A small image classifier, trained from scratch: batches of 256, 73.9 epochs.
Rows from block 3 of a small image classifier, named by matrix and row number. Rows with one number within an expert belong to one neuron, the router's apart. Each number is 128 + 24 x the weight over its row's rms, rounded and kept within 0 to 255. All counts start at 0.
Before each expert's rows are labels from the 100 images, of 14848, where the router gives the expert most weight on average: "top examples" is what is common among them; "patch colour" is the nearest of a few named colours to the mean colour under the peak. Only what is clearly more common there than usual is listed. The data: retinal OCT scans (Kermany 2017).
# router: router (model.blocks.3.mlp.router.weight, 16x192), inputs 144-191
# up: expert up (model.blocks.3.mlp.up, 16x48x192), inputs 144-191
# down: expert down (model.blocks.3.mlp.down, 16x192x48, transposed), outputs 144-191

# expert 4
top examples: finding: normal
patch colour: grey
router.4 [127 111 135 119  99 125 132 118 118 112 138  78 110 108 130 172  99 106 114  88 149 113 171  96 131 110 160 126  96 151 148 118 153 133 113 145 132 132 113 104 137 122  83 104 158  91  72 142]
up.10 [131 155 162 131 141 129  85 103 130 150 114 146 242 147 121 116 136 168 106 125  81 148 122 127 149 103  97 106 166  95 116 105 133  98 139  80 129 112 110 150 123 127 144 154 114 147 135 111]
down.10 [104 133  80 107  85 127  79 117 145 132 153 104 112  95 124 142 117 166  96 153 179 103 108 119 123 163 156 126  94 117 118 161 160 132 141 118 132 134 128 116 133 127 165  84 136 113 111 138]
up.11 [131 121 116 169 164 104  93 129  93 116 106 145 166 107 172 129 129 137 147 108 122 110 125 101 124  88 110 172 109 138 150 148  98 117 165 127 126 143 112  89 113  82 151 106 145 126  99 181]
down.11 [120 130  75 100 112 171 159 129 136 119 124 129 138 123 154 157 124 149 119 145 105 110 137 122 127  84  88 145  40 114 122 157 117 141 106 115 118  97 136 116 138 117  69 137 124 148 120 167]
up.12 [100 136 144 110 138 124 135 136 124 161 160 128 133 145 144 134 165 131 111 109  96 131  98 132 154 125 129 117 141 141 140  28 134 128 184 151  96 103 140 192 133 143 179 135 122 105 132  96]
down.12 [ 94 149 200 121 101 135 125 109 128 103 110  91 157 125 131 159  86 126 126 102  97 160 139 184 139 118 143  92 204 146 135  96 133 132 132 124 153 114 179  94 139 138 163 164 123 102 103 104]
up.13 [111 107 149  71  95 138 130 132 131 177 157 117 120 147 121 132 116 138 131 122 132  99 118 101 108 137 144 121 123 154 132  59 153 122 132 133 132  91 111 149 152 148 110 128 112 117 103 103]
down.13 [183 105 213 108 149 117 130 144 107 117  83  87  97 164 128 146 157 114 138 152 112 148 149 105 146 129 135 103 204 124 120 125 104 119 108 143 104 161 145 145 103 117 151 151 115 110 130  98]
up.14 [133 173 169 158 139 140  83 106 109 124 139 160 191 178 104 105 178 133  86 136  84 137 106 154 169 121  90 102 150 103  72 107 146  97 148  96 101 120 109 130 142 127 145 155 142 163 145 123]
down.14 [166 166 104  95 156 123  99 128 135 140 160  91  90  99 135 152 117 183 137 123 168 108 107 132  99  79 108 149  81 115  72 128 110 142 117 134 101 130 169 124 101 115 140  77 126 142 103 106]
up.15 [121 147 132 127 117 147  98  93 137 136 140 170 226 125 140  93 132 157 112  97 109 132 106 108 123 123  98 130 121 110 145 117 149 108 147 119 140 112  94 119 167 152 109 130 127 129 106 115]
down.15 [143 128  83 195 139 174 132 114 147 125 129 117 130 128  99 133  98 117 160 139 150 164 132 129 100 104  88 148  77 123 116 123 121 145 135 168 157 144 119 122 131 149  92 137 141 128 120 110]
up.16 [104 159 126 175 146  74 106 140 147 102 119 142 169 144 121 152 163 143 115 116 105  96 112 136 166  85  67 124 127 109 115 102 145 103 146 117  90 127 128 139 119 138 174 136 161 140 110 119]
down.16 [ 69 121  94 151 124 148 154 138 143 129 132 135 153 123 123 119  85 112 128 121 131 135 105  99 118 116 144 164 136 144  97  91 119 130 144 142 115 147 155 107 114 165 160 134 113 144  86 136]
up.17 [137 113 155  82  91 165 139 107  97 172 133 100 137 159 127 115 125 133 128  92 141 125 111 117 142 128 153  97 143 151 140  53 174 130 117 121 159  79 120 179 146 168 126 124 105 110 113  83]
down.17 [176 100 211 139 123 128 158 139 105 141  86  86  87 150 105 150 150 138 131 152 108 150 130 113 129 137 113  93 202  99 125 120 119 132 122 113 136 169 120 125 138 128 113 164 129  94 117 101]
up.18 [132 114 106 136 147 168 134 114 135 137 105 111 145  65 125 132 132 146 124 112 141 156 155 167 112 109  92 119 142 111 166 136 127  88 121  86 150 162 105 130 127 120 161 119 140 134  85 142]
down.18 [179 109 121 151 114 191 144 123 114 128 153 118 159 140 145 157  88 137 141 154 115 131  79 114 132 116 106  94 135 130 121 123 120 105 136  99 132 119 127 121 137 134 168 182  97 119  87 135]
up.19 [123 153 124 159  96 171 122 125 112 117 127 160 169 146  91 120 165 151 103 130 109 119 106 124 149 127  90 114 178 108 115 112 149 102 148 118 145  86 147 148 160 149 187 154 133 115 115  82]
down.19 [ 86 132 166 141 133 168 135  81 116 111 138  88  98 109 127 132  85 129 128 144 156 128 121  85 142 142 143 129 136 156 118 123 119 156 141 124 114 112 192 137 123 109 148 159 140  90 104 135]
up.20 [134 169 130 167 145 132  72 137 107 112 130 174 192 142 132 141 149 140  93 124 100 111  99 131 171 128  82 100 124 122 118 130 108  83 141 109 123 113 155 134 141 151 157 137 130 148 126 124]
down.20 [158  71 118 158 137 180 145 137 125 148 105 105 120 165 124 124  64 123 133 131 123  97 110 151 147 153 112 167  86 135 116  96 111 151 142 171 121 113 137  95 127 151 135 113 136 151 114 146]
up.21 [148 153 175 147 133 135 120 105 131 131 147 158 195 146 117 120 154 129 114 136  99 144  95 135 148 151  98  92 159 144  82 146 140 132 142 106 139  93 160 134 124 138 187 136 108 141 127  97]
down.21 [101 117  86  72 127 109 117 122 190 138 134 140 136  98 104 133 153 146 132 110 129 123 131 120 100 138  90 139  99  93 115 137 104 119 118 144  96 113  81 126 134 132 104 111 174 123 143 103]
up.22 [106 119 170 113  73 100 118 138 131 155 142  97 118 151 121 127 115 132 143 112 128  94 114 104 126 108 148 129 131 142 143  52 142 120 145 155 131  89 139 155 142 138 134 124 109 117 111  99]
down.22 [159 119 179 110 126 107 126 135 101 120 106 105  96 175 124 172 138 120 132 157 118 135 145 112 152 141 117  91 193 110 137 116 142 104 114 125 126 153 141 139 127 146 145 140 145  86 132  98]
up.23 [123 154 126 169 126 112 103  98 155 116 146 200 199 141 142 121 167 133 112 114  85 138  88 134 139 162  88 131 141 102 119 136 129  96 144  91 123  92 142 115 132 134 152 124 116 137 105 121]
down.23 [157 128  98 129 109 126 104 123 142 134 134 176  99  72 119 147 134 131 106 117 125 138 138 129  97 132  81 140  89 114 147 152 155 119 103 141 148 120 111 131 146 118 117  83 148 137 144 128]
up.24 [174 162 143 155 146 126 117 140 134 125 116 138 202 124  82 113 146 157  99 134 116 181 129 152 129 124 110  98 124 103 140 152 155 125 146  67 166 138 174 143 128 121 129 142 159 137 117 121]
down.24 [ 97 153 126 100 141 109 109 128 149 120 106 147 183 129  96  88 148 141 100 131 160 143 132 148 142 112 151 167  94 112 165 129 102 100 130 156 137 132  91  79 116 112 122 126 150 144 110 104]
up.25 [116 103 165  78 103 140 130 130 127 163 137  97 111 128 122 115 111 121 142 109 138 102 136  93 132 147 159 104 122 147 146  62 169 139 131 148 134  81 125 165 140 152 131 126 114 116 114  97]
down.25 [163  97 190 134 107 123 148 151 117 148  73 100  90 171 135 142 166 124 137 166 104 142 143 133 144 138 112 114 190 128 132 121 131 121 130 105 136 172 133 138 107 145 123 150 109  95 129 101]
up.26 [126 161 149 154 138 123  91 121 107 152 114 160 176 146 121 117 163 155 106 127  88 112  97 141 140 110  69  97 139 137  95 121 130 116 156 106 126 129 142 123 130  97 163 147 132 125 103 128]
down.26 [ 76 112 113 126 144 145 139  96 143 119  90 169 185 118 154 101 110 126 162 105 159 136 147 112 112 128 112 146 108 119 124 155 123 108 113 157 110 142  82 113  89 145 138 134  93 126 158 145]
up.27 [ 94 159 143 119 101 106  89 135 151 103 139 116 125 173 145 140 139 137 102 145  79  80 114  98 144  84 108 116 124 123 117  88 140  95 148 129  88 111 125 159 168 147 149 159 141 127 105 110]
down.27 [121 124 147 157 119 164 169 109  86 113 134 111 145 145 114 141  85 129  95  97 121 138 165 126 160 125 168 144 185 131  95 112 133 129 131 133 119 179 170 114 150 130 144 159 139 103  59 134]
up.28 [121 162 122 155 140 134 106 103 114 138 113 166 178 146 129 116 165 165 123 124  90 110  88 119 104 111 100 126 140  95  93 112 124  98 145  88 132 111  95 121 144 142 117 167 127 154 145 112]
down.28 [158 113 107 159 124 124 121 132 119 158 162 128 169 109 136 132 131 159 118 101  91 117 114 128 126 130 112 120  53 140 123 113 115 117 146 125 117 118 136 120 125 111  56 119 121 136 134 125]
up.29 [119 172 132 107 123 137 117 115 126 137 142 150 158 155 134 107 142 159 116 154 103 129  89 140 118 143 121 117 135 108 137 105 144  87 148  97 116 124 103 155 155 139 108 170 101 151 139 101]
down.29 [ 60 113  72 116 113 150 125 115 139 130 140 142 203 126 140 104 118 139 146 105 106 133 129 140 123 104 166 170  89 108 138 140 118 140 134 135 123 132 123 130 145 129 114 101 132 115  90 104]
up.30 [128 168 113 154 126 100 128 125 112 161 156 156 208 135 124 114 167 132 111 120  89 168  99 136 127 132 120  91 149 102 120 150 142 145 150  98 147 125 141 147 124 136 178 136 145 125 106 127]
down.30 [125 124  95  93 145  96 129 118 169 149 175 124 141 173  73 143 151 122 122 118 128 183 106 146 143 101 151 127  84 132 154 124 140 119 112 149 129 104  90 101 120 140  67 141 181 115 145 119]
up.31 [118 120 163 101  97 138 122 111  87 162 148 117 134 122 152  90 121 134 121  91 127 115 112 115 120 143 142 113 148 134 160  94 172 139 165 131 148  95 116 155 130 145 126 117 108  99  95  93]
down.31 [182 132 181 118 113  91 156 143 108 126  96 103  70 162 114 158 176 127 132 155 118 126 146 156 127 137 118 100 176 148 130 122 110 138 108 118 148 151 137 132 138 136 135 154 124  87 114 102]

# expert 11
top examples: finding: choroidal neovascularization
patch colour: grey
router.11 [144 150 107 159 151 120 170 129 170 113 150 151 128 138 155 129 126 125 151 158 113 163  99 146 115 149 124 129  98 105 104 158 126 140 142 108 121  91 155  95 112 161 121 110 103 173 168 132]
up.10 [109 120 160  98 101 133 102 118  95 122 135  96 131 132 102 117 134 130 103  93 132 120 152 106 163 114 105 132 169 135 159  78 131 121 110 161 144 136 127 169 153 143 126 132 141  78 114 104]
down.10 [113 137  34  82 124 171  93 160 129 144 130 141 104 116  93 146 108 139 133 122 190 169 145  80 136 138 129 163 107 136 149 150 141 132 130 147 134 109 127 124 117 106  99 135 161 126 165 130]
up.11 [142  79 118 152 130 175 148 122 145  62  95 111 117  99 125 127  84 130 150 169 184 136 160 134 105 141 131 136 105  89 120 144 106 106  91 128 110 134 145 115 113 113 106 134  91 160 184 168]
down.11 [157 137 137 153 137 191 115 143 126 100 122 139 105 117 123 161  64 132 122 148 189 129 151 120 113 114 163  99 128 126 109 114 140 148 117 116 115 151 183 133 129 145 138 111 131 112  72 126]
up.12 [116 144 147 108 104  90 111 158 131 167 158 106 142 147 136 106 130 131 134  89 110 111 112 100 151 123  97 131 151 159 153 126 113 152 157 145 145 113 115 140 159 138 142 142 141  89  45  76]
down.12 [171 117  91 181 146 131 112 157 127 113 147 109 122 118 142 123 111 133 137 126 179 129 172 110 117 106 159 101 135 126 143 101 120 150 127 115 109 142 121 129 110 148 131 115 113 125  65 129]
up.13 [129 105 186 126  76 139 150 139 161 114 145 120  89  94 136 148 120 124 156 122 140 130 153  76 150  86 123  87 149 144 149  81 145 119 110 132 113 121 138 152 123  86 144 109 124 118 116 120]
down.13 [ 62 135 152 109 138  96 134 115 151  75 147 127  66 109 117 127 145 114 118 129 185 124 153 149 164 114 151 107 167 140 176  71 125 152 117 128 130 128 118 153 109 118 184 141 116 120 162 102]
up.14 [104  85 170  78  88 158 102 126 111 116 115  94 147 116 104 111 119 124 104  91 150 125 174 101 150 119 138 115 157 148 171  89 124 123  93 165 121 151  95 170 147 141 128 135 138  87 118 117]
down.14 [137 116 107 172 113 134 106  90 138 152 120 156 101 141 130  81 137 143 121 120 140 120 124 156 121 122 126 178  92 156 105 103 137 133 140  98 124 126 119 136 115 122 113 121 129 153 120 132]
up.15 [114 142 164  79 103 113  88 118  90 140 139 108 113 124 116 131 141 135  79  99 129 116 150 111 146 117 109 139 167 131 165  89 141 123 150 148 143 151  85 157 149 153 114 145 170  64  67  87]
down.15 [165 143  53 136 109 173 121 126 147 172 138 116  67 136 132 119 118 153 122 112 181 135 124 131 164 126 146 128 160 164 127 160 115 127 112 163 160  98 131 146 141 101 116 109 106 128 128 120]
up.16 [103 169 122 105 138  89 135 126 150 175 162 152 128 157 154 121 174 119 146  78  80  84  92 108 120 123 135  99 151 160 133  85 168 133 167 136 116 101 129 175 123 122 157  98 135 119 134  91]
down.16 [ 80 138 111 104 117 114 126 144 131 132 132 141 160 126 158 128 162 124 140 126  75 114 105 126 147 134 117 112 154 116 142  68  99 157 136 137 144 153  76 118 132 110 165 154 142 134 135 131]
up.17 [117 152 144  94  90 110  83 153 115 165 170 119 101 161 119 136 162 115 101  70 108 128 130  87 151 114 115 136 139 162 150 116 119 144 146 156 141 129 114 137 159 137 146 116 166  95  55 102]
down.17 [131 134 131 119 139 163 150 123 141 114 146 145  47 134  65 155 139 138 117 135 158 126 155 125 138 161 198  39 129 124 148 118 138 130 134 124 140 128 139 124 137 146  90 144 125 101  82 122]
up.18 [118  78 149 121 101 171 111 121 110  94 109  88 123  95 123 110  96 147 118 128 192 122 197 115 122  84 118 150 124 119 162 104 111 102 104 150  99 176 113 135 139 107 117 136 127 123 125 137]
down.18 [163 161 182 146 116 166 110 113 132 138 129  95  74 119 111 104 133 136 136 112 103 122 148 118 134 143 145 116 109 122 134 118 163 127 118 141 111 133 117 128 128 148 157 119 120 136 135 145]
up.19 [105 145 128 111 114  85 123 154 108 168 160  98 140 125  99 112 139 138 130  64 104 105 120  93 142 124 109 119 156 174 144 110 109 151 149 144 137 110 114 134 158 144 128 134 137  92  61  68]
down.19 [176 118 103 180 128 150 130 148 132 117 126 128 122 104 129 122 122 156 135 120 181 112 161 151 135 148 147 103 140 144 127 107 100 155 135 150 118 138 125 131 122 147 103 149 131 141  91 148]
up.20 [128 125 144 106 112  97  96 135  97 163 158 114 163 156 107 140 147 132 122  91 111 115 134 127 165 115 130 134 155 172 139  93 117 156 137 151 167 135 123 176 121 146 144 156 136  84  93  87]
down.20 [127 149 120 166 112 203 143 136 147 122 118 139 105  83 103 123  81 112 143 109 168 122 145 144 114 113 183 125 105 143 117 105 144 121 145 141 146 140 138 136 116 175 106 133 129 135 112 133]
up.21 [120 153 127 129 108  96 143 135 126 181 184 123 140 145 149 122 149 119 145  81  92 132 114  92 154 126 125 154 134 190 128 112 127 171 164 139 136  99 131 128 154 130 119 152 134  98 111  99]
down.21 [121 123 128  56 117  74 125 140 113 115 127 141 112 153 146 127 122 112 146 144  96 133  98 123 172 103 142  79 146 120 139 105 126 109 150 128 110 136 109  94 129  69 190 165 125 132 143 128]
up.22 [115  99 170 109  94 165 125 131 122 112 135  33 133 111 119 118 114 125 106 106 153 121 174 110 158 119 116  98 136 123 178  91 119 134 104 169 125 131 100 159 148 121 126 128 144 101 132 117]
down.22 [169 122 119 131 141 134 120 119 114 158 128 146 172 146 128 101 124 129 136 127 156 122 147 109 142 132  85 205 119 127 129 169 124 141 131 108 148 153 135 155 146 146 119 152 130 136 168 114]
up.23 [135  87 141 128 112 183 151 110 126  85 102 120 129 105 106  99  81 151 138 151 166 153 160 116 131 149 121  84 135 114 114 114 145 102  78 142 115 142 120 153 129 107 106 123 108 147 155 133]
down.23 [140 109 102  60 151  79  96 136 122 151 152 101 131 114  95 132 173 145 109 131 114 137  94 132 152 128 108  78 131 135 153 170 122 140 146 167 162  94 106 107 110 108 141 134 164 131 170 146]
up.24 [ 90 139 128  90 113 167 120 119 108  97 151 129 145 150 110  81 128 132 130 139 109  89 119  86 118 173 135  91 159 133 139 104 145 130 143 147  79  98  92 165 146 127 114 110 117 128 141  75]
down.24 [ 70 141  76  61 152 120 132 129 106 138 129 147  99 115 127 161 134 143 104 114 168 138 171 116 121 118 129 131 138 131 183 120 106 127 114 176 109 128  96 153 157 118 150 125 137 137 188 124]
up.25 [105 124 162 108 115 132  93 125  58 132 135 121 125 173  85 140 114 107  70 109 144 125 146 122 170 123  93 164 134 132 132 116  97 123 117 124 130 132 147 146 129 130 133 135 139  96  90 116]
down.25 [ 84 148 107 119 126 176 131 121 129 142 119 150  96 108 104 147 129 142 127 108 141 120 143 138 119 130 161 121  93 140 163 125 151 126 133 153 117 115 128 127 131 159 132 117 128 128 105 139]
up.26 [123 151 130 102 134 109 150 148 143 173 160 155 120 152 154 125 164  99 155 127  79 118  92 112 136 126 174 100 144 172 121  75 171 150 154 134 124 103 150 181 115 115 174 108 123 123 153 100]
down.26 [138 145 134 132 128 114 126 120 151 115 133 147 163 139 125 102 158 115 146 142  60 139 128 120 119 129  99  88 149 137 133  52 105 146 148 134 124 136  42 123 117 124 146 125 131 129  99 123]
up.27 [ 94 116 184 104 107 149  93 109  98 125 110  98 128 125  88 114 120 148  98 104 136 118 153 105 152 134 135 137 156 122 143  79 126 130 116 169 150 152 105 164 168 136 122 149 140  81 121  88]
down.27 [150 109  62 122 130 179 178 140 165 125 121 137 111 120 106  96 116 132 109 111 159 116 121 123 126 118 105 193 146 141 135 155 104 142 136 154 129 110 126 120 128 108 107 120 146  79 149 135]
up.28 [126  68 148  97 119 153 124 127 112 119 118 103 130 116 103 129 105 111 121 130 161 119 187 135 126  92 124 111 132 127 139  85 125  99 106 148 158 161 114 158 154 129 174 144 130 123 133 144]
down.28 [111  97 118  84 131  88 120 132 137 158 114 110 131 104 137 132 198 143 115 140  93 108  92 147 157 129 111 125 108 122 152 158 112 121 118 126 128 104  76 155 131 126 120 115 124 137 156 122]
up.29 [111 129 138 111  89 116 144 135 161 134 171 134 113 108 148 146 151 115 151  78  91 108 131  61 163 107 127 100 138 150 144 101 148 148 144 146 105 110 127 143 146  98 164 119 148 113 122 120]
down.29 [ 66 123 130  93 115 103 136 121 157 120 116 131 117 114 138 154 124 131 151 111 147 128 143 143 147 123 128 119 136 119 145 101 118 171 127 115 125 150 114 145 103 117 187 151 164 116 185 141]
up.30 [120  86 135 115 127 186 114 122 132  83  99 111 111  89 113 130  69 130 107 140 183 128 192 131 136 119 138 116 145 135 119 109 129  87  66 174 123 180 104 150 127 127 133 123 125 135 146 138]
down.30 [153 111 125  99 126 114 108 151 130 130 127  75 111 135 149 101 115 128 144 104  71 174  84 155 158 130 133 125 139 120 116 132 172 149 137 144 168 105  87 136 130 118 128 152 145 127 152 158]
up.31 [116  76 152 124  96 158 119 112 118 102 119  96 113 104  99 122  76 150 132 143 175 129 184 110 128 123 114 139 142 130 123 122 101 111  98 149 141 164 102 141 145 131 110 169  99 138 129 132]
down.31 [188  87 122 105 140 102  92 132 113 165 127 107  87 113 140  87 182 109 129 124  93 156 108 136 119 130 111 136 134  96 111 124 135 155 131 136 161 116 108 126 117 134 120 156 156 130 148 136]

# expert 12
top examples: finding: choroidal neovascularization
patch colour: grey
router.12 [143 136 106 121 152 109 116 124 109 146  99 153 161 115 140 144 155 148 112 120 145 131 132 162 107  66  97 121 153 142 104 121 134  88 104 103 169 159 126 137  99 108 163 116 163 141  97 157]
up.10 [137 104 129 165 132 115  87 131 100 129 104 103 122 149 125 133  96 133  59 143 182 145 156 129 126 122 115 169 110 124 127 160 111 112  91 129 143 151 134  92 105 170 104 142 108  94 106 136]
down.10 [184 121 137 162 129 145 131 112  95 115 131 155 120 127 133 106  93 134 107 151 157 104 153 139 144 129 111 195  74 111 108 150 125 143 130 138 134 132 139 119 103 107 131 143 130  92 172 126]
up.11 [120 143 133 144 123 113  79 143 131 115 123 113 138 176 150 129 138 114  96 110 143  94 122 128 176 159  98 138 121 106 150 142 105 145 129 121 132 121  90 120 133 158 103 144 144  96  96 109]
down.11 [130 128 126 114 104  98 105 135 100 127 164 126 103 143  74  68 142 107  99 174  92 128 123  55  88 164 144 157 112 124 135 154 137 113 145 129 134  96 139 135  99  72 115 116 123 126 149 154]
up.12 [ 75 119 137  83  98 149  85 139  57 125 147  95 148 137  99  83 130 136 131 106 132  90 154  81 142 120 119 115 157 135 129 105 138 132 146 151 117 139  84 129 161 142 139 176 123 107  84 114]
down.12 [121 129  76 156 137  81 115 126 131 147 153 120 100 103 117 100 139  99  81 119 122 147 136  77 127 130 114 140 131 124  79 123 149 142 169 125 145 129 118 147  67 117 105 133 132 112 147 154]
up.13 [120 146 125 148 139 112  68 131  66 142 126 121 148 142 104  94 116 144  55 123 140 132 124 144 118 137  82 133 148 108 123 149 107 133 140 122 138 135 103 116 124 159  98 153 112 110  86 116]
down.13 [108 108 125 148 103  73 119 118 109 141 143 157 114 128  98 147 166 111 131 125 130 148  92 123 154 107 116 111 125 122 136 129 120 135 142 140 120 120 140 131 113  87 107 138 149 147 140 132]
up.14 [132 105 115 114 160 109 111 152 115 135  90 145 167 137 115 148 151 157  71 131 134 116 140 151 144 101 144 102 163 162 141 100 161  97  95 121 146 147 135 159 112 127 158 120 159 117 118 127]
down.14 [141 131 123 112 119 178 118 130 124 130 134  95 131 119 108 128  97 129 115 138 173 143 131 146 154 131 163 108 177 117 177  81 118 143 131 145 126 114 126 129 102 147 149 113 118 118 126 127]
up.15 [ 70 118 165 137 121 188 106 116  99  90 104 125 131 125 108  99 113 140  88 119 140 124 162 119 162 142  85 146 156 104 137 129 114 113 104 126 125 140 109 132 158 116 100 126 137 121 125 127]
down.15 [123 119 124 163 122  80 117 163  90 148 153 173 116 104 137 109 173 117 153 131 147 138 162 144  80 136 123 123 120 115 123 124  84 152 122 137 153 120 122 133 123 135 148  95 106 120 182 132]
up.16 [121 122 214 104 103 129 110 119 135 110 157 107 132 120 123 112 108 118 137 111 122 107 137 100 137 151 135 119 160 113 127  63 136 138 138 163  86 106 121 164 152 138 108 128 136 101 148 105]
down.16 [131 154 110 204 149 116 155 129 129 136 118 121 111 121 116 121 126 108 123 132 109 134 144 118 108 130  99 138 130 147 149 151 137 134 149 150 168 117 143 159 144  85  86  91 122 137 106 118]
up.17 [ 99 114 157 109  83 155 127 128 131 106 162  88 125 146 118  89 102 112 141 121 141 123 132  93 127 144 123 138 121 102 144 116 101 153 152 155 103 107 134 150 170 113  88 140  99 119 133 121]
down.17 [150 127 140 132 124 153 156 140 123 120 142  99 186 134 138 128 135 152 112 114  93 141 147 111 147 150 103  73 175 149 117 130 116 118 124 109 112 141 173 132 142 160  75 158 109 153 118 119]
up.18 [136 131 144 142 123 124 101 150  99 139 131 118 127 165 108 135  91  75 127 112 142 126 105 124 173 177 134 122 121 161 145 133  96 205 127 149 114  88 132 124 125 141  90 110 141  72 128 108]
down.18 [ 94 113 119 119 107 122 125 148 106 111 104 149 158 135 136 101 111  98 120 156 101  89 100  80 150 128 121 132 100 124 110 146 136 122 129 106 110 104 169  94 119  78 116 156 115  81 114 146]
up.19 [143 131 139 114 136 132 154 147 143 134 139 136 131 144 134 125 144 109 164 129  94 130  82 134 134 149 152 108 133 143 146  88 152 159 133 126 120  86 153 192 120 145 136 103 108 135 232  95]
down.19 [111 143  92 116 116 166 108 105 120 118 153 123 146 140 165 151 146 120 121 128  63 148  87 118 135 120 171  90 142 135 140  97 145 125 152 132 110  82 123 117 128  92 101 105 119 138  74 146]
up.20 [100 111 152 134  75 161 117 119 151 108 146  91 133 131 132  84 109  94 164 127 132 110 141  85 129 138 103 109 130  91 149 108 112 157 138 151 110 112 108 147 150 127  96 138 114 116 123 120]
down.20 [151 123 139 132  99 149 118 138 124 124  94 105 176 110 151 118 106 149 146 119  76 123 110 140 112 146 117  83 126  81 149 104 163 137 107 112 131 126 138 118 132 127  54 144 142 162 121 106]
up.21 [100 149 141 116 127 119  85 102 111 128 133 127 123 158 121 106 111 145 110 120 127 115  87 118 161 192 138 115 163  85 156 128 160 147 120 135 127 113 116 142 144 169 113 144 151  89 124  64]
down.21 [150 122 145 146 120 141 116 141 116 114 103 109  99 114 111  78 158 142 122 139 126  73 155 125  71 168 163  92  86 128 115  98 137 125 118 122 113 129 131 118 121 148 143  97 121 120 117 119]
up.22 [ 96 116 154 105  99 121 106 159 129 123 145  97 130 143  95  95  78 128 121 115 137 117 123 103 148 181 130 128 135 106 142 115 131 149 136 157 119 119 103 131 154 142  76 157 136 105 122  89]
down.22 [161 113 120 110  97 163  90 153 111 125 111 102  90 121  66  80 132 101 128 141 120  96 140 152 126 168 173  63 140 130 109  99 146 142 114 129  96 148  99 105 118 130 135 107 153 163 116 133]
up.23 [ 61 140 144  83 129 168 118 106 118 120 149 131 147 110 134 107 158 150 122  93 101 127 127 116 139 124 141  99 187 118 140 120 154 116 137 137 124 138  76 154 147 156 136 168 153 129 100 138]
down.23 [123 173 115 162 154 128  89 117 115 121 121 142  74 149 134 158 105 149 125 136 114 138 127  93 136 158 112 120 145 168  96 138 116 142 102 132 177 133 145  98 106 102  96 126 110 111 123 110]
up.24 [ 96 125 153 111  83 154 107 124 107 135 161  92 112 135 133 111 119  95 137 109 113 104 124  84 152 156 116 119 166 120 146 104 134 152 140 161  89 107  89 148 156 141 104 146 130  76 122  80]
down.24 [146 127 161 133 132 137 124 109 137 109  88 110 146 132 111  63 144 146 109 118 112 149 138 151 125 141 112 129 153  98 121 127 111 130  85 108 139 129  98 127 110 140 163 154 118 129 117 150]
up.25 [138 137 142 121 109 127 142 127 157 133 176 125 107 127 111  98  93 117 138  84 129 123 118 123 137 143 103 154 102  94 129 131 112 187 150 148 123  98 115 114 168 117 115 156 120  95 114 125]
down.25 [115 127  92 100 138 211 137 154 135 124 137 122 126 151  93 130  73 117 111 144 163 133 153 154 134 136 180  78 169 126  84 126 134 131 122 115 109 128 115 106 131 131 124 130 106 127  79 130]
up.26 [ 96 115 137 143  95 152 115 127 129 107 143  87 133 148 131 119 102 116 159 134 135 132 138  99 137 150 114 114 133  93 155 121 122 167 130 159 106  97 118 131 141 119  78 123 110 102 141 119]
down.26 [160 125  98 114 158 121 110 148 134 164 124 133 189 126 134 124 148 139 143 128  79 111 104 151 123 161 137  92 167 114 116 113 124 122 124 107 113 133 120 141 141 119 115 156 107 160 107  84]
up.27 [152  76 141 161 122 121 129 155 134 142  94 102 126 146 143 142 102  99 137 139 174 145 160 131 124 103 124 147  97 120 133 134 114 150  93 131 166 134 149 116 108 107 108  95 147  80 134 134]
down.27 [218 104 127 125  93 149 122 141 106  98 139 144  87 129 141  59  99 116 117 148 155  99 136 126 129 134 114 157 108 151 107 113 120 140 128 135 134 120 150 105 113 109 126 125 118 123 122 132]
up.28 [114 158 144 111 107 128  87 109  98 123 140 105 114 156 112 100 138 145 105 121 120 128 118 122 160 208 143 131 140 100 126 125 161 158 140 136 119 115 127 140 159 168 122 149 129 101 132  70]
down.28 [145 150 145 141 125 136 121 116 106 144 117 106 115 105 121 107 144 145 135 140 127  90 173 119  85 150 131  95 140 112 119  99 136 149 125 116 117 139 125 112 118 161 176  99 121 107 120 122]
up.29 [ 94 120 163 140  89 166 100 114 131 125 139  81 110 150 139 104  92 107 116 109 124 121 137  99 131 161 112 107 148  88 137 112 110 160 153 154 110 105 113 123 154 134  84 159 112  96 117 108]
down.29 [150 121 146 145 130 135 130 105 127 152 102  93 200 112  94 158 130 113 153 140  83 154 104 144 171  90 162  75 156 111 113  86 147 100 134 121 130 118 149 143 125 143  83 162 118 130  84 128]
up.30 [118  94 168  97  84 167 122 141 139  88 146 100 143 103 132  94 109 119 146 132 159 115 158  91 137 137 132 133 152 115 170 107 129 141 131 154 110 116  91 151 153 129 109 126 102 104 124 117]
down.30 [122 111 132 170 140 112 114 121 153 120 109 103 130 134 130  79 154 132 118 133 100  96 163 130 151 120 135  94 118  99  96 131 113 106 118  97 127 126 137 142 111 155  59 140 110 122 110 122]
up.31 [102 131 166 103  84 138 121 131 120 109 160  98 132 141 132 121 104 108 119 129 120 122 124  76 162 162 116 115 135 118 134 110 117 171 153 175  91  84 134 141 165 132  93 150 127 106 128 106]
down.31 [187 139 125 104 129 154  85 157 146 146 152 133 181 118 130 105 159 152 146 143 134 127 133 162 120 146 169  64 146 136 134 141 164 113 135 117 146  99 177 129 126 177 108 118 118 166 105 117]